config.toml
model = "sound classifier"
input = "log_mel"
spec_augment = false
layers = 6
lr_schedule = "linear"
warmup_steps = 150
Rows from block 2, named by matrix and row number. Each number is 128 + 32 x the weight over its row's rms, rounded and kept within 0 to 255. All counts start at 0.
# pw1: conv module expand (GLU, value and gate stacked) (model.blocks.2.conv.pw1.weight, 320x160), inputs 80-159
pw1.66 [128 176 112 146 165 139  96  63 111 150 202 155  76 164 144 130 156  90 222 152 127 178 143  84 130 146 132  67 126 114 102  88 169 149 100 121 172 168 110 103 118  93 124 173 103 154  82  60 112 179  92 102  91  87 180  78 150 198  87 174  71 136  95 100 112 103 159 106 110  76  90 142 131 135 165 102 164  95 122 126]
pw1.67 [108 117 120 118 121 229 158 173 152 115 115 129  86 119 124 119 105 200 117  99 167 156 141 173 107 115  30 169 129 129 154 132 127  74 141 140 150 154 143  72 156 110 131  75 114 142 138 137 132  86 171  89 123 168 117 178 151 120 146 156  72 104  75 150 119 136  91 160 130  85 115 151 145 158 163 147  84 147 136 101]
pw1.68 [119 158  67 131 119 125 146 181 126  59 166 137 125  62 126 107 125 162 115  97 143 102 158 125  71 201 105 124 179 132  99 125  98 154 134  84 133 143 165 186 154 181 120 157 134  93 101 107  91 190 108 110 155 181 125 139 139 152 104 194 146 118 135 139 109  96  81 136 127  83 115 134 142 169 132  80 136 168 121 145]
pw1.69 [ 89 122  57 174 169 143  81 170 144 100 119  97 148 106 115 113 138 126 122 137  94  98 165 133 133 200  93 109 142  86  63 125 110 131 162  74  96  96 170 153 140 210 164 103 118 186  87 136  85 107  99 138  88 172 123 175 155 158 115 145 149 149 167 113 146 117  94 172 133 165 111 163 136  79 122 146  75 155  77 111]
pw1.70 [140 108  82 124 123 162 125 136 134  50 156 171 175 150 137 136 107 140 129 127 217 135 155 128 165  75 133 171 168  87 162  84 125 112 173 141 146 133  99 117 123 183 140 119 156 124 173  47 126 180 112 128 154 218 150 189 128 109 125 125  89 103 138 164 120 153 130 137 120  74  91 151  99 178  91 178 135  72 140 102]
pw1.71 [101 184 140 178 147 148 161  89  73 136 126 127 183 148 143 112 136  99 103 107 143 153 156 146 238 107  99  69 150 139 138 126 107 149 118 120 136  88  96 103  95 136 146 141 100  84 130 120 121 150  94 134  84 127 140 191 127 126  65 204 161 103 146 158 213 149 101 108 124 108 149  93 168 144 116  56 143  89  72  67]
pw1.72 [137 156  87  76 142 134 113 150 142  83 110  84  97 116 128 134 132 150 118 157  71  98 163 141 125 117  78 195 135 109 128 119 150 151 159 112 145 163 122 107 142  80 149 140 101 109 154  25 162  95 129 122 124 136 115 173 184 128  85 112 147 165  94 176 128 106 156  74 118 140 122 125 145 194 141  93 152 157 149 124]
pw1.73 [160  80 117  76 151 145 140 164 213 130  67  95 110  73 129 151 194 121 121 127 119 140 129 167 118 145 126 178 152 154 117 128  85 191 179 163 119 124 117 165 145 155  73 107 138 153 124 111 161 135 145 121  70 125  97 173  85 146 142  98 157 113 176 148 121  74 148 162 106 166 120 110 136 111 105 163  76 129 128  84]
pw1.74 [158 133 151 153  45 164 109 133 142 122  95 141 117 110 167 112 145 101 124 122 118 142 112 160  82  82 193 149 133 149 106 114 107 132  73 158 109  74 142 198 156 153  73 168 138 142 114 130 100 183 117 149 130 102 145 127  85 106  84 136 151 112 154  93 163 167 136 148 134 120 158 152  80  88  92 181 132 154 107 146]
pw1.75 [151 159  93 147 145 131  43 126 110 112 134 131 148 132 159 100  78 174 131 102 146  98 101 144 156 204 121  93 119 125 134 128 191 117  84 140 122  85 194  98 101 106 132 124 118  98 108 181 191 143 140 117 117 143 122 155 151  93 119  67 141 139 169 116 104  93 125 173  88 120 147 125 138 195 108 143 137 104 169 159]
pw1.76 [144 202 128 107 115  82 201 114 102 134 114  98 165 176 122  83 212 108 134 142 146 120 156 122 153  97 165 106 129 141 118 171 142 180 121 128 165 101 101  91 163 167 157 145 126  73  86 129 140 135  68 134 131 148 137  50 136 143 162 195 115 118  90  89 145 122  88 103  94 134  96 102 110 136 130 123 139 119 113 134]
pw1.77 [ 90 109  67 142 167 165  83  54 127 157 143 154 147 104 127 139 101  91 196  93  64 167 126  86 174 142 124 131 137 113  72  88  84 133 121 143  96  96  94  88 128 147 175 103 117 152 135  73  58  87  95 164 122 158  65 165 156 132  88  81 155 158 149 157 218 154 102 122 143 106 162 119 118 135 178 126 151 149  91  99]
pw1.78 [112 110 152 129 177 187 195 135 138 166  70 147  69 107 169 137  96 172 149 142  90 112 162 147  96  68 115 217  61 116  92 110 118 135 135 166 124 201 142 152 138  56 112 111 122 157 140 149 129 132 118  96 137 139  97  90 125 108 162 105 117 185  61 109 114 123 150 158 172 129 138 143 137  93 159 147 121  89 193 175]
pw1.79 [105 123 112 170 158 180 178 113 156  81 129 168 137 111 168 121  78 140 144 114 122 130 122 143 184 156 118 144 191 146 147 144 183 149 170 151  96 102 177 155 143 162 168 119 108 137 142  77 164  96 123 135 120 113 157 125  72  89 201 123 140 154  95 101  94 120 112 121 104 116 156 153 145 138 113 174 167 113 145 138]
pw1.80 [180 146 151 122 167  77 139  87  92 141 117  71  97 186 131 126 158 103 137 181 134  97  93 137  88  83 141  78 125  78 169 143 158 127 166 108 121 101 111 159 196  93 112 185 158 150 114 153 110 194 144 144 125  65 125  96 120 143 132 171 147  92 155 100 132 115  93  82 144 123 157  94 114 120  95 118 101  63 131 132]
pw1.81 [111 171 111 135 114 160  74 128 102 161 140 149 192 118 132 124  86 137 153 125 170 107 151 146 118 120 149  87 107 140 145 100 137  51  90 127 104 110 113 168 140 148 168 213 157 224 140 168  54 116  91 121 141 111 112 170 100 150 151 169 157 158 111 111 193 135  82 138 111 145 136 127  80 149 119 146 145 138 111 142]
pw1.82 [135 125 140 168 135 130 102 111 108 157 195 107 142 146 120  94  90 114  71  97  86 129 107  61 122 128  79 134 200  72 118 106 167 135 118  92 106  76  99  81 128 151 136 109 136 120 187  99  83 123 133 192 131 115 125 155 127 106 104 119 160 153  79 103 117 145 125  85 146  78 116 121 149 138 182 147 172 139 138 133]
pw1.83 [120 116 136 156 129 100 155 158 116 132 112 136 108 147 123 160 200 180 108 100 100 164 133 133  91  96  93 121 155 137 172 125  94 103 151  96  77 186 163 149 131 106 116 115  99  94  59 170 132 178 163  84 142  94 207 108 109  89 182 193  88 107  99 103 107 159 179 163 196 161 153 131 153  88  76 131 134 117 140 167]
pw1.84 [190 165 109 128 119 135 154 137 136 105 123 109 141  91 133 116 110  87 119 116 138  78 130 195 157 121 113 149 134 150 109 174  68 166 112 168 141 119 121 113 103 126 158 111 145 154 151  85 135 151 169 178 106 114 139 214 118 120  82  77 127 117 150 136 145 114 122 104 136 143 142  84 166 115 146  91 150 145 186 117]
pw1.85 [156 171  94 165 127 191 118  94 106  99 175 167 175  75 126 117 143 106 149 106 107 124 139 122 131 197 124  97 127 134 141 105 158  93  85 131 121 136 125 128 119 185 108 113 137 138 125  44 187 133 123 128 130 148 117 170 110 118  66 128 126 158 125 107 115 173 135  87 119 101 107 161  91 172 105 132 154 139  96 135]
pw1.86 [144 172  88  89 175 129 174 100 113  76 107 112  86 142 155  74 136 150 181 141  67 106 145 123 103  45 186  98 144 154 154 152  99 108 133  73 146 108 128 158 148 178 177 180 141 149 125 118 140  97  90 127  71 121 141 139 139 144 127 170 141 157 165 143 119  99  46 117  89  91 156  78 143 115  37  98 105  52 193  95]
pw1.87 [147 116  91 153 157 149 151  85 202 139 135 137 161  91 146 108 109 149  90 112 102 150 162 140 155 138 123 137 144  79 145 123 158 145 146 172 101   7  99 125  43 149 146 124 121 146 119  62 147 129 171  95  80  93  95 179  83 111 134 139  75 124 130 106 142 131 114 163 146 116 160 116 137 133  94 153 139  87 128 124]
pw1.88 [125 147 125 193 173 138 164 102 157 139 113 157  45 144 193 147 115 118 166  61 123 153 175 105 190  99  93  92  94 143 139 151 165 166  88 133 145 181 127  97 125 136 176 191 119 193  93 157 135 124 150 106 137 188 111 127 117  77 151 152 109  92 105 126 166 141 124  91  76 106 146 151 132 136 134  96  94  91  97  75]
pw1.89 [ 93 134 119 151 121  94  95  61  99 144 182 175 151 151 141 201  79  82 180  78 190 130  97  95 150 112 174  81 169 152 109 152 105 136 148 163 140 113 109 169 135 104 100 160 105 134 166 154  55 147 110 155 117 182 155  79 113 124 116 124  98  74 160 131 199  75  81 112 151 111 150 142 152 119 118 125 167 113 126 106]
pw1.90 [125  70 102 151 175 150  77 141 102 134 146 134 163 180 112 140  92 147  99 114 113 201 103  41 166 166 141 149 176 108 137 127 169 143 140  95 112 100 132 121 133  94 158 158 158 124 185 131 160  92 136 155 127 181 143  82 150  88 138  90 104 128  78 133  91 161 155 117 149 106  98  88 133 132 205 130 183 147 137 127]
pw1.91 [ 94 112  92  88 123 151 124 182 134 120 185 144 134  83 148 126  80 144 115 177 134 131 132 120 135 117 158 165  73 138 125 123 134 143 185  55 161 112 185 133 133 100  76 112 114  97 101 125 209 114 175  97 132  62 108 127 170 132 106 118  67 142 125 129 102 128 129 158 117 142  88 153 198 102 128  82 110 179 159 157]
pw1.92 [103 148  97  54 139 177 177 171  96  67 105 138  84 141 149 165 193 164 220  86 103 161 119 143 116 113 102  90 109 153 138  98  75 129 145 108 120 114 135 142 184 151 144 107 140 133 168  80 125 154 121 147 101 109 149 109  90 145  85 115 124 110 181 187 157 120  99 108 104 135 143 138 140  74  61  81 125 157 151 107]
pw1.93 [ 88 156 165  98 120  87 104 112 195 160 125 149 138  78  82 117 134 137 183 143 218 143 154 132 122 132 158 105 129 168 150 167 127 116 137 156  90 121 142 142 111 174 115 178  93 113 145 153  58 156 105 142 135 111  91  96  92 144  97 103  95 106 150 116 136 107  99 125 158 136  66 130 167  95 156 188  74 117  99 128]
pw1.94 [126 160 139  95  90 138 112 150 101 178  84  88 135 150 119 158 148 147 158 165 140 165 179 146 125  84 163 132 115  65 172  98 121  78 105 192 114 171 112 162 149 103  67 164 105 105 112 159 144 106 135 141  79 176 123 105 118 189  92  74 135 146 150  89 135 172 121 124 130 140 124 121  64 143 119 153 141 133 153  84]
pw1.95 [141 134 131 115  91 132 151 185  96 122 100 100 113  70 153 136 126 126 120 111 162  61 123 118 100 178 104 151 137 114  66  81 115 128 158 133 184  66 139 174 130 161  33 125 127 123  96 126 153 118  93 106 124  67 146 107  95 167 114 157 118 147 107  79 126 131 138 164 175 127 118 128 157  61 139 101  95 173  66 160]
pw1.96 [148 180 159 104  77 140 134 101  72 179  91 115 137 165 119 158  91 165 127 125 154 111  94 180  90 124 129 100  83 156 192  69 164 111 142 167 108 104 113  85 150 128  87 219 141 127 133 133  82  88 109 132 142 146  89 152 151 161 131 182 126 155 155 132 109 104 134 136 124 147 176 123 114 157 142 154 119 150 172  73]
pw1.97 [176 113 130  90 139 144  83 153 146 111  93 132 114 112  96  91  77 144 119 175 169 118 124 156 112 128 128 164 106 116 126  45 148 127  83 160 147 179 163 156 111  87 147 117 133 167 168 111 136 157 149 144 146  87 104 108 164 169  87  61 109 129  96 117 131 163 167 134 165 115 106 153 130 150 146  77 154 138 105 141]
pw1.98 [ 78 152 135 118 143 174  93 118 188 110 122  80 123  70 111 114 107 110 152 181 113 189 120 105 118 117 125 217 172 150  53 142 108 146 125 117 146 143  91 128 117 195 135 107 114 120 186  68 106 112  98 123 109 141  79 131 138 191 100  80 150 107 129 165  94  90 167 136 143 133 106 138 129 134 193 113 111  97 108  66]
pw1.99 [152  95  46 137 109 119  88 124 158 144 142 114 173  72  45  66 121 122 133 103  84 140 152 149 168 146 109 113 114 110 156 100 115 122 139 190 102 137  93  92 150 194 183 128  92 142 108  95 130 156 132 108 156 194 123 139  77 129 121 186 157 166 113  86 144 113 112 154 108 130 158 119  62 143 139  82 128 142 145 114]
pw1.100 [ 75  73 134 189 158 186  69 115  83 179 141 156 141 154 127  81 151 102 108  97 163 167 139  69 106 185 116  92 154 170 200  86 107 187 101 121 149 153 140 102 146 132  95 105 138 143 108  88 123  98 169 187 106 128 166  90  99 163 119 135 165  83 132 143 139 130 145 131 140 138 162 151  92 111 189 119  78 155 109  69]
pw1.101 [159 173 145 124 165 180 231 118 118 100 181 109 105 110 131  85 128 129 103  96  89 157 161 174 148  86  88 128  41 171 146  87 131 124 121 136 167 151  94 127  96 116 165 106 121  75 154 140 137 150 137 120 128 163  99 117 147 127 115 149 150 132 144 129 114 154 105 119 134 127 153  88 158  84  93 108 134 104 165 146]
pw1.102 [109 134  68 115 155  86  90  64 156  98 117 101 172 110 162 170 112 114 144 142  72 147 140 104 131 142  96 162 147 101 123 147 142 119 186  92 136 159 136 112  66 211 175 155 107 103 138 119  72 127  89 134 130 152 104 107 166 123 147  85 179 126 106 150 134  95 116 131  84 102  85  83 161 133 148 148 174 129  95 110]
pw1.103 [ 65 104 103 145 139 177 177 129 165 153 145 125  91 121 151 119 102  94 117 136 117 143 106 119 132 112  94 178 135 142 146 148 142 156 103 186 173 144  98 143 105  99  63  89 142 160 159 124 148  89 151 108 106 168 125 118 121 130 199 144  73 143 110 133 134  77 176 152 115 103 137 138 120 135  96 151 134 119 184  95]
pw1.104 [134 112 123 117 125 177 106 117 210  72  90 102 141 151 120 121 102 137 143 200 146 111 125 163 179  74 129 159 106 165  79 131 120  66 177 135  70 210 135 164 102 102 162  90 159 110 142 153 200  92 134 118 108 155  89 155 153 117 151  71 135  89 181 158 123 141 110 158 170 145 136  91 135 142 112 127 116  85 163 107]
pw1.105 [141 183 124 178 117 127 206  97 126 136 151 101 158 134 138 109  99 135 161 192 179 162 120 125 152  47 119 128 119 118 152 117 163 152  83  99 147 102 116 122 102 123 146 122 133 162 178 160 162 129 127 149  69 102 116 170 114  75 126 106 110 100 122  93 148 192 141 120 113 138 195 132 113  96 165  87  98 111  97 120]
pw1.106 [109 162 104 119 155 114 161 141 106 211 121 105 150  74 101 105  90 138  88 194 101 169 149 130  63 119 127  61  95 162 160 126 102 153  92 144 160  57 139  95 103 182  65 112  97 115 116 135 170 160 145 109 109 111 155 118  83 120 156 199 133 174  81  88 184 104 130 151 156  49 143 111 107 145 143 178  87 113 127 102]
pw1.107 [100 163 153 187 141 126 143 154  87 150  84  97 124 168 162 201 183 122  86  59 107 111 140 138  72  60 151 159 134 139 157 148 148 151  89  45 116  65 157 112 215 126 142  77 120 101 196 116 115 105 139 115  98 106 161  47 126 129 161 160 123 127 122 171 144 127 143 113 199 153 141 135 125  78  73 187 106 139 168  82]
pw1.108 [101 148  85 109  98  54 170 143 126 115 160 117 118 173 150 145 131 156 153 112 183  72 127 204  99 118 161 155  84 148 179 162 146 130 150 108 142 184 182 110 139 149 108 155 136 108 156 191  90  79 101 111 127 123 133 122  76 172 136 121 202 122 142 171 132  79  47 167 114 142 148 119 161 125 178 100 135 134 127 108]
pw1.109 [144 137  35 136 116 152 110  29 123 120 161 149 121 139 132 125  95 130 138 191 128 126 104 110 168 173  71  94 116 102 194  92 139 150 167 131 153 127 119  98 148 155 196 132 129 182 126 120  90 177 108 184 143 145  87 117 135  72  99 139 115  89 130 107 169 148  75  98 174 109 149 128 125 183 156  84 109  81 170 118]
pw1.110 [104 174  98 110 125  77 162 163 105 108 135 123 126 116 138 138 127 135 125 137 150 115 104 143  80 220 120 173  60 168  83 126  94 115 103  73 185 143 187 165 168 123 134 173 107 137 110 144 140 122  98 126 119 131 188  54 133 190 116 108 168 151 116 140 155  79  76 125  99 145 134 122 120  84 128  89 140 179  74 166]
pw1.111 [170 137 131 165 105  56 132 124 155 140  90 143  84  74 139 137 150 120 112  84 124  44 119 209 172 132 160 167  84  93  78 175  33 142 116 104 129 137 116 156  71 162  57 158  82 118  93 126  76 141 152 128  68  80  79 139 140 139 143 131 139 154 153 133 142  64 127 115 108 128 162  93 173 121 140 110 194 164 130 193]
pw1.112 [ 57 108 119 151 146  90 175 139 116 122 117 122 118 160 172 122  97 155  89 111 135  98 134 123 108 138 121 136 156  88  78 104 159  87 187 114  93 136 130 109 129 148 144  93 132  63  97 153 150  77 100  56 154 137 183  88 141 149 120 132 127 144 108 161 144 115 158 141 141 105 111 148 178 117 193 123 179 152  74 133]
pw1.113 [143 152 126 132  74  93 152 193 116 153 141 104 108 125 159 153 122 146 146 135 113 114 104 120 117 147 167 145 113 114 121 107  60  67 135  73 159 193 110 118 147 151  76 167 125 131 150 146 114 154 165  57 123 138 121 128 150 174 124 108 134 185 121 185  99  73 165 129 102 157 117 166 127  67 153 151  90 169 134 148]
pw1.114 [ 88 133 139 154 137 107 113 155 149  77 158 158 136 138  82  88 108 162 100 237 172 100 171 153 146 123 123 187 165 100  95 107 149  85  47  87 155 163 137 117 108 151 135 154  77 104 147 129 108 148 140 147 134 131  91  94 138 116 153  42 134 117  92 113 139 173 110 108 108 110 105 115 139 151 127 162 127 133 101 143]
pw1.115 [110  93 117 185 158 146 110 127 130 167 161 156 114 111 122  82  76 125 147 110 110 186 144  90 118 120 154  39 108 158 118 129  79 116 118 102 131  76 107 124 103 218 145 148 172 154 118 158 165  63 136  74 133 153 168 157 123 118 179 147 183 128 126 109 146 180 129 141 125 117 146  97 132  70 109 115  84  99 125 105]
pw1.116 [133 154 144 171 157  96 173 152  88  90 117 114 111 131 135 142 168 117 106 112 148 111 165 102  98  64  81  93 118 181 106 195  82 153 145  61  86 137 128 144 117 163 140 176 140 160 105 172 157 120 122 135 115 178  94 108 162 134 196 146 154  84 113 158 117 123 134  68  85 164  94 126 153 142 117 103  94  96 129 115]
pw1.117 [115 140 152 120 131 136  90 155 170 114 103 110 109  96 124  75  62 125 106 164  95 113 185 139 202 141 190 142  86 129  93  87 105  91 100 139 109 131 168 146  78 167 189 112  98 113  95 129 119 111 165 110 151 112  99 129 129 148 161 126 155 171 131 124 149  80  47 157 157 164 103 159 129 163 178 129 159 138 116 186]
pw1.118 [ 95 153  95  98 118 160 159 112 148 149 104 151 158 122 104 150  94 138 161 144 171 153  82  83  92 139 143  78 121 147 149 102 133 114 148 114  95 113 132  88 135 151  96 131 152 123 130 169 132  86 118 168 151 175 147 142 120 140  96 113 202 130 161 138 110 129  79 155  95 175 118 173 125 128 126 176 128 113  75  97]
pw1.119 [139 130 127 152 136 181  84 176 117 101 123  72 130  97 109  45 103 101 165 117 124  76 165 161 157 100 142 157 111 161 111  87 135 118 109 140 142 108 168 131  87 174 134 149 139 155 170  92 151  63 121 156 111 155 108 139 147 121  84  91 146 127 172 126 167 146 131 121 143 108 108 116 151 137 135  89  84 134 163  65]
pw1.120 [108 148  91  88 173 204 154 130  98 177 128 122 125 133 129 115 163 108 107 126 114 208 136 130  86  98 126  79 104  98 145 120 116  80 141  84 157  29 138 110 188 120 155 110 167 152 211 135 126  64  78 138 140 145 116  85 118 121 110 118 147 106 147 128 194 159  85 159 156 116 160 129 121 113  96 186 127 123 163 103]
pw1.121 [ 71 161 100 153 122 150  12  89 145 213 166 128 162 109 125 144 134 117  66  89  67 133 155 129 158 149 154 123  96  85 150 174 208 127 132 142 109  90 107  98 129 161 160 132 121  91 147 148 169 116 113 135 141 145 154 162 125 135 117 118 162 111 147 147 148 137 126 138 121  96 145 148 116 162 134 159 159 141 188 102]
pw1.122 [134 199 131 119 182  91 185  94 139  85  79 156  75 108  92 137 142 120 134 110 201 151 153 140 116  47 142 147  74 132  77 140 137 153 103 102 177 151 102 206 137 107  98 127 109 165 132 141 136 163 125 112 107  93 126  97 132 133 147 110 157 155  74 165 140 173  98 115 148 126 168 139 171 147 106 102 110 156 107 162]
pw1.123 [105  82 107 115 133  89 117 124 116  92 161 104 157 121 129 108 118 154 107 115  88 149 175 195 131  95 119 195 143  71 164 175  52 120 152 105 169 121 104 126 191 129 143 137  90 158 170 103  89 119 150 159 118 181  78 138 128  82 168 174 120 119 113 178 132 114  85  91 152  82  88  96 136  96 197 131 126 123 182 112]
pw1.124 [150 151 134 231 140 116 164 134 113 191 121 128 150 138 128 105 137  97  48 205  99 173 144  89 109 139 133 133 151 127  43 147 162 132 133  87 141  92 148 163 133 111 175 141 197 100 111 170 148 177 121 132 113  99 143 114 152 110 147 105 139  63 118  98 115 156 112 137  98  67 142 107 157 127 160 133 163 105  93 109]
pw1.125 [169 150 135 113 137 110 155 134 137 113 152 102  88 150 120  98 136 123 159 140 142 167 124  93  91  89 135  96  93 156 116 138 128 137 182  66 116 177  87 131  85 124 188 145 114 144 153 137 204 149 121 132 112 155 180 153 155 116 164 113 144  73  89 119  48 144 180 127 117 122  97  96 137 167  49  77 104  93 147 150]
pw1.126 [138 128 119 149 124 150 112 100 134  97 125 135 133  93 166 129 125  67 134  82 135 125 111 101  85  88 102 182 101 180  79 138 118 151 126 137  84 100 131 173 101 150 220 111 163 172 138 168 108  92 136 166 112 101 165 141 120 109 130 138 189 166 124 120 125 139 141  86 127 144 199 178 116  87 105 102 100 123 122 139]
pw1.127 [111 111 150 161 137 117 150 170  98 149 137 154 162 137 133 156 119 161 110 109 115 145 130  97  85 100 122 161 143  84  88 113 136 104 109  55 165  92  93 134 190 182 105  73  93 134 132 150 175 124 163  37 144 130 176 119 103 151 106 154 123 126  76 155 187 169 159 127 158 105 117 128 117  65 117 108 172 162  98 166]
pw1.128 [169 126 151 171 189 130 159 170  74 101 112 115  83 167 173 120 177 148 142 145 148 150 130  75  88 102 128 114 124 142 128  89 178 142 185  50 112 135 101 123 112 140 124  94 140 167 136 134 137 137 119 126 125 149 167  93 145 121 106 107 166  71 138 126 115 153 170 102 119 112 110 133 120 161  87 165 175  97 113 166]
pw1.129 [123 149 111  77  88 114 164 112 121 108 183 141 176 161 156 136 145  95  81 158 178 168 111 149  99  79 126 122 152  89 140  99  75 144 111 131 180 119  92 153 124  62 100 148 163 119 157 177 123 155  88 127 111 131 139 174 120  70  85 152 149 101 121 107 161 139 132 137 149 127 151 105 137 132 153 121  82 109 182 163]
pw1.130 [103  92  85 172  98 174 109 129  29 148 150 173 128 124 115 175 113  95 101 101 129 140 154 115 119 119 140 114  97  82  92 116 172  78  76  74  82 159 110 168 151 123 112 152 141 134 165 123 184 144 140 116  99 179 115  96  96 140 144 181 188 134  96 167 103 110 156 143 100 101 144 127 102 138  92 170 123 129 128 127]
pw1.131 [120 125 185 115 136 101  82 113 101 132 116 105 105 120 128 135 147  79 132  73 112 160 126 119 112 131 155 132 105 168 175  72 118 110 191 112 114 122 122 123 139 132  96  59 139 120  85 109 122  84 105 139  78 180 141 148 115 141 136 146 151 104 112 133 107 157 116  82 155 112 127  82 167 169 155  67 108 110 105 144]
pw1.132 [151  83 160 160 155 149 196 108 153 165 135 212 140 134 138 130 123 192 109 142 136 161  95  93  99 142 169  99  96 150 172 120 125 135  96 168  84  67 120 124 167 113 115 111 173 100 130 142 142 163 134 157 172  87 114 155 109 101 117 138 136 116 115  90 103 182 136 166 152 198 158 130 118 130 132 183  85  97 185 125]
pw1.133 [158  99  95  87 118 181 132 114 132 147 137  78 187 141 131 124 122 115  98 117 180 140 117 144 159 134 102 129 126 181 132  85 156 140 155 255 140 119 116  71 136  65 120 168 155 130 136 146  81 122 137 159 161 149 204 123 153  89 149 129 165  92 123 141 108 147 165 115 119 155 142 127 125 136 141 158 112  87  67  94]
pw1.134 [116  95 179 147 110 155  36 158 154 146  95 139  59 175  55 134 146 162 164  85 101 152 116 116 147  77 103 121 124 109 101 132 132 122 102 220  86 178 120 135 142 103 160 161  97 199  59 142  92  98 128 124 163 116 109 114 116 107 171 108 106 136 138  97 148 135 217 123 162 149 107 117 121 112  31 101  92 102 186 162]
pw1.135 [ 80 160 178 127 109  85 148 189 113  95 113 116 117 158 136 138  77 148 113 115 107  86 143 172 109 145  98 137 179  93  82  85 157  98 125 115 117 125 103 102 115 122  74 145 171 106 105 155 146 126 128 132 157  62 107 149 147 148 140 180 115 100 167 170 110 139 110 125 132 144 152  74 146 133  80  11 119 122 142 144]
pw1.136 [141 147 162 151 159  79   5 163 173 130  74 115 102 143 113 162 234 147 125 173  91 136 157  96  61  43 147 162 109 160  93 141  60 192 123 145 100 115  98 139 131 101  87 143 149  63 171 139 117 133 161 160  76  81  97 172 135 158 109  88 103  99 176 141 114 162 129  96 149 162  86 158 167 140  94 168  59 141 141 113]
pw1.137 [185 117 180 121 128 118 124 100  87 115 100 144 111 188 147  67 139 184 195 183 110  86 158 157 114 111 163  98 112  89 186 109 143  82 128 169 129  87 157 167  86 109 154 150 152  91 115 128 169 131 127  61 174 136 168  78 118 150 148 179  98 106 127  77 121 165 120 166 124 143 130 155 106 115 115 124 107  52 151  87]
pw1.138 [124 143 125 123 141  83 139 175 165 115 128 133 109  96 110  73 160 131 112 114 144  43 109 134 151 180 137 124  82 168 144 126  78 167 143 128 134 142 163 197 124 105 115 119  87 103 129 151 121 172 146 137 120 116 141 154 100 125  98 105 116 107 119 114  88 144 129 174 107 161  98 128 191  83  96 146 137 114 145 138]
pw1.139 [ 77 145 125  67 136 133 183 143 140  61  70 117 109 114  83  90 188 130 131  78 127  69 176 126 165  75  98 104 189 132 103  99 147 104 144 127 146 136 112  96 165 139 159  99 140 147 132 130 144 149 136 100 148 125 148 156  81 146 178  96 155 107 119 134 116 175 178 113 120 130 112 116 180 165  94  92 209 126 163  99]
pw1.140 [137 106 162 110 105  92 133 143 102 189 113 112 106 124 104 162 159 151 128  74 142  83 102 152  74 106 104  60 141 153 151 172  96 150 117 181 145 123  89  88 149 161  72 147 133 115 142 141  91  66 118 142 177  77 133 115 110 178 108 160 168 129 154  91 100 153 147 143  98 165 144 148  78  99 127 141  74 137  98 124]
pw1.141 [112  86 134 126 113 118  99 134 152  98 102 176 101 121 116 128 132 160 157 173  89 168 159 130 129 157  99  83  72  89 106 143 127  85 157 122  30 156 136 135 126 154 187 127 155 125 104 172 202 182 112 155 156 101  74  86 173 120 168 127  98 134 126 127 156 120 164 157 158 128  87 113 139  88  87 152 161 139 143 112]
pw1.142 [ 35 155 104  87 179 130 154 103 131 105 145 137 134 126 154  91 169 143 137 128  80 132 148  59  87 117  94 117 119  98 135  87 141 151 110  81 130  92 114 119 159 126 112 174  96 125 193 160  51 151  82  76 137 160 125 104 125  78 127 172 124 101 102 160 153 131  60 113 106  76 135 151 164 128 127 179 198 144 171 130]
pw1.143 [161 131 112 148  89 136 109 102 132 167 137  95 228 133 127 143  89  75 108 115 106 102  90  89 159  93 157 125 102 127 101 119 131 136 173 113 114  79 116 136 150  51  66 150 151 152 143 189 121 110  98 185 155 129 161 137 115 110 159 142 227 139 171 109 109 126 134 124 160 149 149 111 126  99 166 122 107 113 147 127]
pw1.144 [139 175 157 127 153 107 126 156 116  65 144 103 117 138 145 139 101 174 174 159 133 152  98 127 113  98 116 127 103 146  76 129 108 130 138  66 140 176 114 152  80 135  84  94 108  55 109 123 203 199 149  70 124 146 100 120 129 187 126 128 175 134 101 122 109 113 173 138  82 127 126 119 145 165  96 104 130 164 118 174]
pw1.145 [ 94 122 181 143  93 132  87 154 128 137 129 144 145 128 140 162 150 110  91  79 144 105 169  93 123 172 106 117 133 162 169 192 111 138 113 111 116 102 161 126  90 152 137  99 130  86 182 121 113 109 141 171 123 130  96 120 124  49 126 155 132 141 133 164 173 163 115 110 158 103 172 145 134  34 197 158  62 121 160  77]
pw1.146 [136  68 163 135 127  78 137 168 108 128 136 164 176 167 128 144 135 107 156  96 137 111 163 126 150 109 124  55 149  90  87 113 151  79 138 148  93 102 107 108 136 216 129  81 157 161  83 183  77 107 137  70  93 122 145 115 119 165  90 123 147 104 105  99 144 146 101 160 107 114 140 163 137  95 171 131 111 164  61 112]
pw1.147 [146  81 125  75 132 100 142  71 172 145 134 142 173 138  79 104 147 133  90 147  99 117 177 158 137 128 144 155 104 127 144  85 130 139 203 150  85  92 144  61 110 166 122 152 127 100 113 109 191 173 120 125 174  74 141  64 135  80 124 118 102 136 173  89  70 177 196 176  76 151  97 133 142 124 122 149 119  32 173 121]
pw1.148 [107 145  70 200 172  93 142 141 122 120 159 139 105 113 148 108 144 126 145 136 117 191 174  94 158 113 140 105 176  99 117  77 177 136  97 136 129  90 113 141 112 158 110  67 132 113 130  66 143 120 125 115  62 173 125 132 161 162  96 219 136  90 136 122 161 163 114 134 173  84  73 100 170  79 127  90 135  85 209 139]
pw1.149 [139 132 123 140 136 109 139 163 193 168 121  95  87 132 100  49 139 141 132 115 144 178 192  62 135 105 174 152 119 124 103 112 107 114 163  86 165 107 137 140 151 159 154  65 129 108 147 128 217 147 176 114 137 127  95  68 122 138 136 119 197 132 129 122 126 130 118 159 137 142 116 125 124 133  78 109 171 200 142 139]
pw1.150 [129  93 125 144 177  96 126  88 138 148 174 132 138 167 116 166  96 108 142 105  98 121 102  92 163 163 133 153 125 149 123 130 113  79 161 145  78 131 119 108  76 104 107 128 175 150 118 158 134 148  78 165 207 121 168 151  78 107 115 143 110 159 132 124 143 117 193  99 128 148 148  86 148 116 139 120  95 138 110 117]
pw1.151 [143 146 132 107 107 155  96 184 147 118  97  99  78 126 129 122  93 135 125 168 153 113 119 137 107  87 169 193 178 161  82 136 127 107 154 161 162 206 120 100 110 140  67 122 138 116 173 111 146  97 116 144 122 122 118 168 118  81 144  65 162 114 172 189  76 149 118  93 165 101 141  92 127 121 129 108  73 125 120 108]